Rows from block 5 of the encoder of a small masked image model, named by matrix and row number. Rows with one number within an expert belong to one neuron, the router's apart. Each number is 50 + 12 x the weight over its row's rms, rounded and kept within 0 to 99. All counts start at 0. After the name is the row's rms in percent of the matrix's.
After each expert's rows are labels from the 100 images, of 14976, where the router gives the expert most weight on average: "strongest on" is what is common among them. Only what is clearly more common there than usual is listed. The data: retinal OCT scans (Kermany 2017). In brackets: how many of the 100.
# router: slot weights (encoder.blocks.5.mlp.router.weight, 32x192), inputs 64-127
# up: expert up (encoder.blocks.5.mlp.up, 16x96x192), inputs 64-127
# down: expert down (encoder.blocks.5.mlp.down, 16x192x96, transposed), outputs 64-127

# expert 6
router.12 104:52 57 49 40 40 37 18 40 50 40 50 38 64 40 47 56 41 48 36 51 42 71 41 58 52 46 50 41 46 56 59 51 49 68 34 64 49 58 52 50 53 39 29 58 66 43 25 54 31 41 48 64 46 59 67 49 54 45 50 52 46 40 52 44
router.13 099:59 35 35 42 64 47 44 55 43 44 34 43 33 73 56 52 43 40 53 77 41 54 68 49 33 34 45 64 35 69 78 44 37 54 37 42 47 59 48 59 53 59 55 57 59 46 47 51 37 48 24 46 56 81 68 66 47 39 36 64 46 38 50 54
up.0 095:69 57 52 48 44 57 68 39 65 60 55 45 29 61 40 61 20 70 51 59 44 56 56 71 58 48 24 63 59 40 38 77 48 44 51 27 34 45 25 45 63 60 72 37 39 38 53 50 65 62 43 36 38 51 30 67 53 40 23 65 57 58 32 50
down.0 100:56 46 54 68 60 56 55 43 40 54 71 70 49 48 59 54 62 37 59 50 64 58 70 55 64 40 52 41 46 58 44 49 42 38 65 61 72 40 58 55 43 47 28 69 64 44 43 46 63 44 40 54 67 49 60 60 44 57 19 45 51 62 44 47
up.1 101:43 72 42 56 48 55 46 45 69 50 55 45 32 46 69 50 48 47 41 51 52 40 42 48 48 34 69 82 40 51 46 27 60 60 56 40 56 61 41 57 39 62 36 44 47 35 72 55 50 50 44 52 53 48 42 47 55 54 43 35 44 32 42 62
down.1 106:31 61 48 38 58 42 50 32 37 44 43 32 18 49 68 64 58 51 59 41 58 46 64 49 46 67 65 72 52 66 56 37 60 55 52 56 31 32 72 67 27 51 55 31 80 36 34 42 54 75 44 54 54 38 33 57 60 63 56 48 44 63 72 71
strongest on: finding: choroidal neovascularization (59)

# expert 7
router.14 106:44 56 44 38 61 26 62 45 47 37 64 43 50 61 67 40 71 63 78 49 47 65 59 29 49 38 50 43 57 41 35 36 64 66 48 37 85 42 54 34 32 30 51 57 34 60 24 60 38 30 48 50 47 43 45 38 46 42 35 26 59 56 39 74
router.15 102:48 73 56 51 33 41 19 59 37 28 33 57 50 43 48 46 34 54 41 41 35 28 60 71 44 58 63 27 14 42 52 65 49 55 61 44 54 41 61 55 60 43 43 32 57 43 52 41 67 61 44 51 40 33 45 37 40 66 37 39 61 55 48 60
up.0 099:38 55 72 66 48 48 51 65 51 53 42 46 28 69 43 32 57 38 41 35 46 20 52 51 72 42 71 31 55 52 40 66 43 48 31 56 40 39 40 47 61 55 63 32 59 68 54 40 44 64 48 31 43 51 40 83 44 43 61 24 56 41 47 60
down.0 097:44 35 51 39 70 46 24 66 41 44 57 43 39 65 53 79 58 56 46 43 57 52 59 53 39 51 72 68 47 52 60 79 53 44 48 47 51 53 42 48 47 80 35 72 15 53 67 71 38 57 39 44 39 63 48 45 40 47 29 38 58 41 40 37
up.1 098:24 57 53 47 33 68 62 43 48 69 44 31 56 39 49 38 56 52 39 66 55 54 35 40 60 58 37 67 47 56 75 59 34 65 20 58 59 41 22 36 61 59 28 53 35 51 52 43 46 65 40 55 41 67 62 45 35 61 48 49 59 59 68 31
down.1 092:47 41 29 48 48 38 50 69 70 59 52 50 25 70 50 61 40 58 75 55 34 47 56 47 46 49 62 34 75 54 54 56 58 79 59 66 57 22 41 54 63 55 54 41 34 44 41 46 47 42 36 78 48 56 45 43 52 55 55 50 39 47 61 54
strongest on: finding: normal (78)

# expert 13
router.26 105:60 37 33 46 43 24 62 48 51 34 56 32 44 55 43 43 36 61 51 29 34 28 50 46 58 54 49 46 50 55 57 43 43 42 60 38 54 61 47 69 59 57 62 35 50 59 58 58 40 57 47 59 61 76 65 57 47 72 51 27 35 53 45 55
router.27 093:65 43 46 59 08 45 43 62 66 54 51 40 52 51 37 43 41 49 51 58 47 47 55 35 58 44 46 36 40 53 27 51 37 54 48 45 47 51 68 60 52 45 46 50 44 40 67 37 63 59 65 58 47 31 46 31 47 45 60 33 45 62 57 52
up.0 102:40 60 17 68 36 32 51 29 21 73 71 55 53 49 76 47 43 42 47 44 60 55 57 57 38 44 84 38 49 29 48 44 53 59 34 63 48 66 46 50 59 59 55 63 56 43 66 39 55 55 54 51 32 55 48 39 50 53 25 45 52 63 60 41
down.0 104:42 45 59 61 61 73 47 40 48 64 52 45 56 58 55 27 73 54 53 57 42 46 30 74 47 59 49 60 50 55 54 44 51 41 23 69 69 43 62 45 69 37 53 42 72 49 61 57 54 53 24 67 48 40 40 51 64 44 68 43 60 44 56 39
up.1 099:44 46 47 52 58 67 47 45 65 48 49 44 24 51 45 48 53 65 58 78 37 46 57 57 58 49 33 43 43 50 51 71 73 75 50 68 80 44 61 33 32 62 34 53 70 44 60 37 54 43 51 56 41 62 72 68 56 58 41 42 58 44 57 53
down.1 102:61 43 71 63 41 72 35 38 62 49 50 62 53 59 38 53 32 39 45 46 68 58 53 57 46 58 57 45 61 63 48 32 65 54 48 54 42 67 46 34 46 55 31 25 40 49 38 54 52 62 48 48 60 35 48 56 36 55 69 53 46 49 38 55
strongest on: finding: choroidal neovascularization (59)

# expert 3
router.6 094:45 57 54 34 64 40 62 59 42 46 41 60 63 66 43 66 34 56 54 42 52 48 62 30 43 61 60 40 47 67 56 22 72 58 34 30 45 34 46 49 44 54 63 16 42 48 53 56 66 60 51 49 44 25 37 73 53 38 62 62 42 45 70 52
router.7 100:54 50 57 68 41 45 68 37 70 41 50 44 43 64 51 68 47 56 46 53 29 37 39 55 34 49 44 52 42 49 37 56 61 56 45 36 37 45 64 66 58 46 59 42 55 25 51 38 58 58 65 57 50 39 39 38 60 43 35 54 63 29 45 44
up.0 091:49 60 39 66 49 43 45 64 44 50 49 58 46 53 50 16 34 73 44 54 50 38 64 45 74 38 39 38 40 45 48 54 58 47 35 45 51 70 54 55 49 20 32 55 57 65 53 46 40 44 44 80 66 62 51 64 29 21 43 43 57 71 34 48
down.0 104:29 46 36 43 69 50 51 45 75 45 53 56 31 58 59 51 60 30 32 69 68 62 40 40 50 72 53 41 51 35 51 42 57 36 37 52 65 71 63 57 34 27 64 65 28 46 56 67 33 35 57 57 56 34 47 47 56 51 57 54 54 28 75 40
up.1 100:33 48 48 67 68 55 69 60 46 60 46 53 48 60 57 48 50 22 62 60 50 67 46 63 58 40 62 46 58 39 37 62 57 54 59 50 63 53 38 34 57 46 23 44 48 50 60 45 60 45 54 65 58 26 53 59 36 45 28 57 42 71 46 53
down.1 099:62 48 49 54 64 50 70 63 51 59 26 50 50 46 44 24 22 62 39 56 50 72 49 60 43 28 28 66 67 67 52 57 49 68 59 57 71 74 59 33 56 41 47 52 50 45 52 34 46 45 37 50 65 39 37 34 48 38 40 65 50 53 67 62
strongest on: finding: choroidal neovascularization (63)

# expert 0
router.0 096:50 36 59 63 58 45 53 37 54 56 42 54 61 55 58 41 42 62 47 53 69 60 69 33 48 61 31 44 63 65 47 52 55 57 52 62 49 60 34 60 40 51 55 56 41 47 58 65 52 57 40 82 60 60 74 55 61 64 62 48 46 54 56 47
router.1 098:48 45 45 62 44 64 55 29 43 42 55 66 49 54 77 66 44 46 52 45 45 59 47 48 56 28 65 39 24 46 42 53 50 52 66 51 68 61 37 47 46 52 49 47 70 43 36 60 47 56 45 22 46 52 70 64 56 50 46 69 39 59 37 35
up.0 100:39 28 53 38 41 68 41 51 35 43 60 28 56 29 49 43 49 46 76 45 64 59 49 61 45 34 33 60 61 69 63 40 61 49 38 50 55 55 61 48 40 46 50 50 40 42 62 70 63 67 42 43 35 35 69 30 43 74 52 63 45 53 56 72
down.0 098:69 41 61 55 38 66 49 62 24 47 55 65 54 49 55 82 52 63 37 60 46 60 54 42 35 50 37 57 57 35 58 61 44 50 59 70 47 53 37 46 55 40 30 56 31 45 57 43 55 44 47 54 37 28 48 61 34 58 61 63 49 80 41 44
up.1 097:44 45 57 50 33 50 49 42 39 40 59 50 66 47 64 43 43 28 61 37 38 51 66 43 48 52 42 59 49 55 55 54 53 50 48 50 69 43 72 68 61 54 63 64 66 44 52 33 31 26 57 39 52 48 44 29 35 55 37 70 59 46 38 32
down.1 101:30 37 50 48 73 45 56 57 51 45 47 35 43 41 31 55 60 80 45 74 35 63 37 41 37 59 21 47 38 42 53 86 43 67 64 53 47 36 58 56 35 50 53 50 67 60 44 43 38 56 48 43 38 30 53 21 43 51 43 67 47 39 50 70
strongest on: finding: choroidal neovascularization (70)

# expert 11
router.22 096:57 58 61 39 40 40 49 30 60 51 67 45 53 54 55 59 47 74 56 38 77 35 48 43 57 58 47 43 44 52 43 68 44 53 34 46 55 18 49 40 58 45 50 43 77 34 52 48 54 56 45 50 67 69 31 55 33 66 54 27 31 52 41 39
router.23 102:43 56 44 52 69 47 58 51 63 61 58 58 53 40 54 46 44 39 35 55 58 54 42 66 76 51 49 60 34 54 48 55 70 53 26 67 49 56 57 38 52 63 54 38 49 43 45 55 33 44 30 57 59 47 46 48 48 50 55 34 41 56 56 35
up.0 102:64 60 38 74 64 51 50 44 39 44 62 59 72 35 32 49 58 54 37 63 30 54 56 46 53 54 57 51 52 24 48 47 31 43 54 30 45 53 43 41 59 77 29 58 38 44 23 61 47 58 54 58 73 21 58 53 44 27 46 59 45 47 30 53
down.0 094:56 60 52 31 50 40 30 59 42 35 63 58 43 42 72 43 62 69 57 58 45 47 47 46 61 55 61 42 44 42 51 09 54 57 52 51 46 73 52 32 46 64 37 53 50 43 54 48 63 49 44 43 72 35 48 63 49 45 57 70 58 53 76 58
up.1 095:67 46 36 60 64 71 61 14 54 74 55 62 49 61 49 63 45 55 49 40 44 57 27 55 84 40 46 33 46 47 44 81 56 59 61 27 60 64 60 48 51 51 57 71 32 54 60 52 52 63 54 38 23 64 66 44 47 40 43 42 56 41 27 54
down.1 105:74 59 47 41 36 36 45 51 29 50 45 55 38 43 36 38 50 63 60 23 61 65 62 65 52 47 53 31 46 45 38 38 49 24 39 39 57 59 61 33 44 57 48 37 48 47 38 42 50 79 44 44 43 68 62 41 59 42 55 66 80 65 46 45
strongest on: finding: normal (82)

# expert 9
router.18 098:43 55 41 64 49 48 55 41 34 75 44 39 55 44 47 35 43 40 47 43 40 39 38 41 77 65 62 64 37 55 39 55 47 58 36 48 59 30 36 35 50 39 67 41 43 64 72 48 41 48 52 77 55 68 61 55 60 50 34 55 39 50 40 41
router.19 092:47 63 42 52 39 27 48 45 48 49 60 45 35 61 31 25 35 86 53 47 39 45 63 45 66 78 44 45 49 56 66 44 55 46 64 37 53 37 43 48 66 43 45 51 56 59 35 40 54 46 45 65 28 56 39 59 26 84 30 64 62 63 45 33
up.0 100:46 67 43 28 15 34 61 52 62 58 51 57 63 36 58 54 36 44 55 36 56 38 65 26 67 59 36 40 43 49 30 51 41 64 55 35 63 38 41 39 45 49 58 67 49 37 56 33 55 44 51 57 57 45 67 50 56 64 49 50 44 57 35 60
down.0 101:60 62 45 70 50 69 34 48 53 44 44 51 61 53 54 57 57 49 37 32 34 43 52 66 47 72 54 59 33 44 38 44 58 39 46 27 38 73 72 37 40 46 42 74 55 42 61 40 46 43 51 64 52 15 47 35 58 57 53 69 32 39 55 59
up.1 096:41 47 45 46 39 47 67 44 55 34 54 55 20 50 47 49 42 45 47 35 58 46 52 47 37 64 50 68 51 59 53 72 41 58 39 43 42 73 40 31 42 51 42 39 49 72 36 51 29 59 73 57 47 46 50 28 49 44 66 70 41 51 52 56
down.1 102:47 61 60 47 59 59 45 52 43 52 56 52 54 48 45 55 60 48 62 51 72 60 78 73 45 53 49 43 52 42 49 49 44 66 58 68 77 48 56 58 45 48 47 68 29 65 57 32 39 48 62 51 25 45 75 43 65 48 31 50 59 60 45 50
strongest on: finding: normal (90)

# expert 10
router.20 108:60 47 68 64 35 56 52 52 69 46 55 51 54 40 79 51 43 71 70 53 53 49 57 40 53 58 59 36 30 42 48 70 76 57 54 45 46 39 79 42 58 56 60 51 47 60 61 61 46 45 48 48 49 69 73 52 61 33 41 43 56 58 28 38
router.21 099:39 44 59 50 57 33 47 49 52 45 45 38 34 37 53 66 60 35 59 45 49 45 39 60 38 56 82 40 62 36 31 55 41 51 48 64 42 76 50 46 54 52 51 56 37 33 28 54 50 53 41 69 57 75 49 51 33 59 52 43 63 62 41 52
up.0 099:50 68 52 48 35 25 26 60 51 71 43 41 30 50 43 29 45 25 49 44 50 42 49 41 74 47 52 42 61 44 56 37 48 48 58 45 58 51 58 69 67 56 43 39 43 57 56 29 58 52 65 26 46 50 45 65 52 50 44 72 50 52 33 57
down.0 110:52 50 60 64 72 46 58 02 54 47 50 81 41 35 50 41 57 60 60 33 43 58 36 31 73 37 44 71 56 61 52 47 46 24 61 57 55 45 38 63 46 30 38 57 64 66 74 63 59 68 49 44 42 36 41 69 65 40 51 39 69 43 43 48
up.1 104:55 46 40 59 44 65 56 60 60 43 55 69 64 53 38 60 67 13 61 50 60 24 50 39 41 46 36 64 61 55 52 58 47 45 53 51 41 42 85 60 48 63 42 39 35 43 49 40 38 60 67 57 42 43 44 31 57 44 49 60 34 40 52 52
down.1 098:54 46 53 29 42 51 33 44 55 51 45 59 53 83 18 53 44 57 46 64 59 37 43 61 57 42 33 38 65 46 63 45 45 56 61 49 70 79 26 39 50 41 48 50 21 44 63 50 63 52 49 49 39 52 56 56 71 47 45 42 60 56 52 34
strongest on: finding: choroidal neovascularization (59); finding: diabetic macular edema (28)