config.toml
color_jitter = 0.1
encoder_moe = "soft"
encoder_moe_every = 2
encoder_width = 192
learning_rate = 0.0011
Rows from expert 11 of block 3 of the encoder, named by matrix and row number. Rows with one number belong to one neuron. Each number is 128 + 32 x the weight over its row's rms, rounded and kept within 0 to 255. All counts start at 0. Numbers have three digits each. After the name is the row's rms in percent of the matrix's.
# up: expert up (encoder.blocks.3.mlp.up, 16x96x192), inputs 0-191
# down: expert down (encoder.blocks.3.mlp.down, 16x192x96, transposed), outputs 0-191
up.59 102:122088104205167179104078103146157144152099123183108129134138189177110099112120120158129089129105171106087132159124165086109125089146086118109142076085153107124109090109199144114114148166132153169146148130095091083169097138134156148106143102126090146226122165079192069127110135073151140143162184142135126136118121152119093174115082095198143111085088140145154076166139144109141152153212148110153139128079122136192127130133122111105065152155122143135112165150144136139150098145095156135118134105185097059104142155140206185120111099171147129110181089188095115083090100095130145149
down.59 104:093127051128107141128105109149117123092083106145078097073159093118048125169092116176125111137151137152133114180121100126216125117151136076148117077116117207081176161134103134164090101179089141194135101110107084103103174115114074121173158123179138108127128170108082149141144101086145157115174104138130130159139143128149167112073124135151131144137143108120179141084155095097125139128182031127131126152113152131181181167200160095128153110048125088117146098075125101130106142115150136154159106119191126114142115109182081109172145090159155099142125171085166087099170150100157104144
up.60 105:138118094185101111091174077153126190146135153164145088151131071127140096107089106161151123094136110170120152156106160163167153160140147130162165059141146117083159128139141127105136132161128065130120120127113138080176109152147137142101103068142184169170119137116118087098086147127104142146156077135045159102144125163102138123160155115180139171170147104146147142114170188054155137159142165170091173112188134126090151123110210083138100155154119087186109166163162112116097124103179141128126098113122169193082143101104150055126151158109219181111087131111098117109110150125178074113
down.60 094:162154125115126089139121072149121172069131133055157126070096111176099105129131127110190112106169099130137161124097130088144094074115138098071139159122135119091142133146129142159108119149164096120166136154145080139201125104094093113074139085141137112141143157125097104144161087062141173155109170111140097124178167093164156135136136155102084167217152086153117144193144144063162129136108148114108128118147098126173171142071116121095136181125133072197124159127099135160155238124142109109185178109179129113112091147131106187135135105136237142140119109136147146157142151163112092114
up.61 106:089103111103119134104056146096189086169200110179096141102140064121097158135121107102089120113093184138095114179104105079154093126139116145105089107115140132135147144128058108145136136136140138117152076158167125068172146087156118137163107129117176088100152124121154133162112115135103095138143171099180131152088085137102238137134090107101123149127123134147128194155153083113140150192133148170111119103148098086166149137071128159118116135132073133081141207135131083104109126096098098121142084106132116133106122122143155039127014117162119047191117094119155120124116126135122112081
down.61 101:082124144062129128117122165135116135094167136152080135169115176045127098126108074106136138069102130149096107152172135089175118082107135180152107170184117175171183185125093119159108125169082147096164134046094084128161150095126161136110140117120115186121178101128130078104138076141128121129140133068166085095151205122143177168124178159124077116170171114081107138136130147100105157159154087104130113132104163131112093128163133068202171167091088104123112123131117164121111128110160124195185123125157099145104085171109104108129100187142109174193107175100147124118180119112112139124
up.62 094:197142160136146146116116117118144141094103109114100203104064095039134154111106126144150143149105135175076137130162164102152130119113055122122099092167101154153136095167140206129166112083094108200132133096136151151133077083103055161191115130126136062135113145187136087050085139132127149171142199149165168123122152082122119116118140074092131133169098127170156072171097139118138110163139133101150130131077061137101143166105147146148108120159115119097162147105068192141130105149123132106108089142082127099097113140149165053132144103147138159123151191138130150161177081088120113140
down.62 094:156123091107137066132148093109119156089085139076098077137128044114219089172134136171180155100147159117118148084121108063129086160151111078126067126167110128119128176153134120102165145141082047131120135132116137106145126106123057160133145113155108064154131128183123146164126154142183099118127068152145067134136100115109125124176112108125177123186091113144173081096115177234128095169112117138114146080088089123127092110131102144135124107127068083138145101085133121103125126080151212159099134150171128148164129150172127086090157150179116110145118139130113074123143112156095117097
up.63 103:157071146160111155116118180076167202105078107146163132155129114140123185096147070068129186153134139130115142069115156112166064067106179109122144140180141148167163158090167123110151153139137117175132155152097101121098076125107105093175175090123164127111151176097121123121154129142114123131091160163096155117129137139134096097130160102105096123089085106159128132191072085087096149141139157134135220118093131120192189075163115128147175085156104187168092107079129119159170130155131135132117094068131156131128115073164115146098145103106100134176083138050092116176100172160123150129
down.63 102:168106133186171164072056158142072108103168126080088136094130142152105123074111163102180122137122141160147129173139127155140127196088133118137134162072176079148152102105115054193146109166059114123146113105147100172125128119090102140061105133126144066114113158067126159154085179169154084114109146125146099146161130163099129140086103145123059192102129139164129096105129086126172103181118109151094075156168156165087158141164138149163120182121089101164114156145136104068129182132151104151176117150130136121104217138108171134159156123136087127126095149133068117141126147110131124058
up.64 099:146080097088096170071132159109122113158126199143122126132085109141150131176081163097085125078134128180078119128147183177072139102129178189155138068101131119164172113116144121106122184088149138143150121102182102131114141177068146121129147123135091086191078090067143159141184095146087080113126156101095120139079169152099062123189133121110088140193117125141116159141128118064145200054138149086145072104153152080143108138145076071154139157129109170124122132126123120155151073112111107087134140146101109154126157142140169153127118133094063103051144161145158148145125164127159127122
down.64 100:074156116141184101125141103101112138114130132125146140145162116052127098148161096107082114193142165034175154129142139134118136086085104108128141103152066101110086119109097131117116115144198126115131099142152092142140080133150164161070148093133114127109112140085106103119177094123195121145121171131066155098146108107109130088165119089136064118136134131112129198208097045171109112098142169120196112131094137165139139152087149133139158098132154164113113119132058155166151164125131100151074129083105118175103057052170085187152142155159154102084159153138108130113125144093148192097
up.65 096:191035142123139181162141195124076070135115071101129112090114132107127140100106102170129144101118130141127162141157140059135137148169137121135143097092150143114191127153151142144108117130131119109127182147201155084131124143065113107163136119135150138097110113172113097148098125141158053083076134139117105131156124123081101141129161083157124106117131100135145055175115128138099148121129087091146101134064125088124130173082192158146149160112060092188098148170119078110180103098155085158187134148165054138146111109142090149104098150165102112132132126168164110055165144058119098065
down.65 101:167083172077137182161118126064151117110104069107104137092094093139114112123119130124157129111122126099140089126147126143145124148108089183190156145112118171147078083179149083155071161146079181141088083084156121114095173097186066179123153046117147080109179151133120115118126154129088150117161173091132178136166117180142091120114180128115124086143072110085143138167077094065106121141128090102158103092172050075092170134143148110158140133150136129120118144086118127120122132174131136075153130098121157096167112152139185124150173162153119099123069194135157112168107127142181074102
up.66 106:105165119164162117142114160103130178120107154176113181166083159133103130146118121123099088160150119165132187120163110137111121112118190210119113111096140102080133110172129201131191082140148124108171149132132121162119117132164145095130095110098148239076114125171114120195202084156086157145117169109156138141087111148131143075104119118065127139161117103118118111124128135125191115123098098139135136142176090174175109134114131164081104117136146097153152109142141080132164126149050123140151133138178143086140133078119094091164082018158149084157138126149078137157120108085139055088
down.66 104:096148099148146138130092177091113128088142137143120103148069123127158137139124116190108115083187107081165124133102130090104125095118158121158108120132179119144136139133053097087109108082163092150113122139170049154159173197093131089122139112129105140153119099141121120194173098130121169140156167119112138083158178098183138090127140173115139109044125108163143105122186051129094103195068112141153150134144167171115179139146191175105147126094163085072187110145149090101093102185158137202142138088078187100125129083111111147164127156057114123149142129130115136107111147130169159165
up.67 093:104135116104189167136109141100106102142187180025085096092147185152099104102153123067139164142157101157104131207177107116089173175129136115117168139161127129125125138118098161110101145092183147125124151109124101150125124130136086084134114137160085120170138111140084091065122161146161140091137152079134157113194111137137095116120178056107184131114090142132151101131172171157112171132149155120156178120136126133130104189143112114141105095169143113115166129115095162108082124164110111208113101139150163171122104094175097152116047157168188143112080151150144183069054141127156155095
down.67 103:157121064101199103135168140196127177089085085066176172077161137099118137119125113152128076132106149145126109131159128128075128102154072124089173126081109195092155127120144116078111118115117156082121176094136150083153162176149067113117138109156151111116054114114154144116149140153111140158124137140117109131144118115097078181091140133165092152115142080119211085151163096101068111092109100160125149151091172116189118109139104119101071120112148155092097101150120112207096125094164132108125095101100164143171095138138145124133108120188168102219125140129084141142157110092199068112
up.68 100:130136135111085101124144165134075095126100105116048121140121146146091112112086094129155112116168139134142058150103170141079160091153061073124129168097127113068072181193042146155118096144121157119122141165139152144205126122110148172157152144100139134129177122132103131153131094133156155155108121113168076108169126128072133074083099085121109154117161141106138110107145080165142130164118139099092184143075173207086145139063099080111132086089176135110146155119135113157178192116138071145090104090143109149157155160134105123176123138171147118135164222127101163123147141151139154186
down.68 101:066098102128136138184136126118108096134128154179098116116106156147094177115199155168132123094079157158120121107129131107107143151137143158099096136118109165102128158138061131129104155123072157106143168133106092131145089144057105108175104158114095094145086070128024137131072115172155137118143144164111094146125135091126076075106142115111106153165141121144108142138133115117135088147133112155100146163099169086157092057149156151143077129132133211076150138134098164178145087183110162163111114119071068206025172121106186093142175111123138109186141100161076151126106142116153141140
up.69 098:151173081122169151104133094105113203106080161103139108135122103146154102060123086136164083094152054155143135160133120134092151138071088096088187123118117085160166076117147148079142109120142173109151064153077156182107087103126093103164165161125175125097183069184091130141168140091149108113124127138150078108166139096131096139064123118133180146110121128112170216141095168119219119146088144101117167143076107147084165137156117135150083125089135133120147149129074156120157153160198165156121190114133099132144140099170114101120178115098134111116087115113108124180103166130092151095
down.69 103:147153174126167141126176038136146083128135101087182122111113160108082084093118139103150088148129110118132137114113116077125119184150133134178099074086139109143073118121137189117156112099116120152103112147110139126133135079106123099084076148118120105100116130147073106063182124090185115128133109148076159108120107066080193102110087086089131080110193078113181110157144163135102162108134085129170159137154135094139095213125106150139092076100085138114137177070153091118077108142146135101162120080110113115127155085196184118156178165083128143166160143135062163152124130123116064134
up.70 099:107150130191116114104094131189151109153097182129089151067086119115136146132148145128141152057109153162116150129050125169168184134125094130077168117151143152115131078194131110055146174109086075130091193142080070165130068121067120152172101167155088143104151085153126155131147161167107146157137106180104147141092169144133144094123072113127147128120121102166068130136099066116177151125134085114148130094096100162165140180119100132138159098149155150126151074073115156124148103154147143133075140123128103147108159141131175206165164104040140132110191161088122123108111101132084126136
down.70 096:133091108165129175115146140099140057147157120084137190112093097179076114152102130147094111102133209076116162109132071131154150126080122185175099044112141161146136155165091075151125146163096082123140096054127149127077091129099102130146116162163130108127132110123172071192137161164124115141187105186095070129086136127067127169122139132121169151174079144108098080103133092073095120124108152098123107117182073114128109111119129167109167166122150156145200156137146134146134119111110087179192174140144127102141107165121087163088176120120117142105087107166176119110069100163127136143
up.71 112:151145038160124113096090185133153091145139087060105160113138162093083085124148133101117131196109120110104126142145155128110115123115118131187119126168095154108053120159127136157084079088134177112098193173185109087100149145087082090126118154117095130183131141194134124110158194127150107145142126175102147121079131115163163090062172160090139090179094147125104141175108148114164151088161111165110148121128072144127144053157096137188181136142129063136156150183136133134166121193179116144175169103141126160139095104189101102107141157148164127176130168110154143094126170116124130141
down.71 103:117133147076148161124112152149135173140105151097091188111146101143113083080143130148119065142097137079128118157096106154105141093207147130130133216138133105162082116107071144148094139181138145065089157162151084088106127116115149126143165175116139174125056094075150159177045118159151162156155116142102068106126139154147131141182109122139122114123108128150140103116111131191138145135145129104162130102131134125160141074105167129134085142135152153157116055161137136122074158130135073138150183188111179151103062149072133114165123129170110082132208074150111133181171186093127098180
up.72 112:120095104122158085099121087126162129092143079117127121142151111117124142090149118156060087080205157115147118096104086121094103136097144112173173123167176080121067196152143106086098126134174133153086107096174153088146059070138062034096133151134122118112115186136096111098149112145123108163166165126157163076151101103123147144175157105110108145132190118164105184121142111179132074163130165118149163108154096115148127168138118132077119102099145069090149108114102160082141126079129110115098109091138153173127116100018147148111147116154138142080067141119157098076094134128073141146
down.72 095:112100186106108148134110140113158121110147138112118099140154138128088114152121082185147092049167062142083134144131166115120110113130152101085168117157162114126114167055167146147060128098138102090151088134125102079172154081127105156152156103008119068157087137166115171182154100133164134101157137164163161075117110101171161190109161106132171153063077081147177145114083150082123105081114124152118161164131125141115094141099095165105148097132166132119179104163100139124129146138173154180135168156165081129133114100162138144129129110141166093122072156116124136140066137125137033104
up.73 103:122123147071191136114121133118089129094123133128122109194151132160118165133083170084143139141096124146101113191180116064100143119067153120145145142154156084135136146124081133112131097160114079157135139098184137139095117137134137096087123123118142160117078080093139055183073142163155106134130113072077115140117147120092174156161083098130118167111194171164114138138080081111134150174153092094154109119140019162141116140172133087147182150055149191094122102139193156127133165144108092130144066100175133119149130092154172060109124105087134114134110115155165076109204133129139083135
down.73 096:113176126152139093197141141088105145173124099187144085094119123086122159102099144155051069119121135099136175192134174146147123173116134122180218115160106168135123125087123145095181149183072175153149130121142121152184111121125168104185151099153119086102105117145097158151097133174137069117112121081142159109104138084143138168110132128146072126140181113157128139160121116170210130165149158144086110117133120121163108117159139141073062170141117092117197145157116181157163111094174176127119138134110124129148142197142241168145118100112127131091082122119115182118112149102116160124
up.74 097:124167161150145086166175142081159182150154134140129140117094171139124124123095093092099116122130108151182105116100091170079163142114086145106108148150023162141146092155140156199100101090072148151153156161134137134173124109159083125140124156145107158178110137130137138180118135134165114134157132101127134100139178083113125146059115119177124116085140069130080101130114169103114104175149203153200102158174122089098210121117135122147109109147135137175143066136098114161099190095165104124059133164085100166170139122117159156096159057127142108097057141077113121186106152092145124162
down.74 104:099085192165121145146105196109099186111162123087129188169081127093103121110146124092106108125115075046127170110125112141097140096133111132090133110214123072176072133165069122057130119140150090153103146099152155156086098098127159091171096078191150101094110110088130122122171095149168077159121130171119137121142106130085140136089161105133105161191128149125051102062110134086122165151114164064092113118123153130143102134115176117114111135121114119128104166150094113137107120182137117109162131121049095122151144164136133130120145176109134156146176175080165153171170114177114199100
up.75 093:151079100182099097120109118127113145138140180092153191120119122117149070137076037138132114083135133143140132145171138135098158099119122136197098151088133145132095121149138126069117105136127152136131149138208126145123152149123068154054149162091139092071152069171187136116152127152207137102131092120128135072059181086138172119100144116106064100090100097117091147092097085160089100126064087130131120132168090156067123172131150157128121191118154115119111102149136119160157096083142107116176191109117115126173130177100112117089065103163131140175168113097188087141129146121141093161
down.75 099:097111100159139118194129116173078175157131129062097156195135172149137120121125106150154121142199101080164110126106181126151107120130107166058107125116128128126150115118128092156148121178138148144112140135138129137083153122104112154116131080114094102131094159121146098088121099106149102239142112106118091102112128182103158145108130112076148119114249080155187152105085153095171119080100073112086148139109107086132115143123164159121101125134148153116121120124149101129156172158068097161092095136117186125059112131075078137145217120073134121175172133101111090158104092176122123186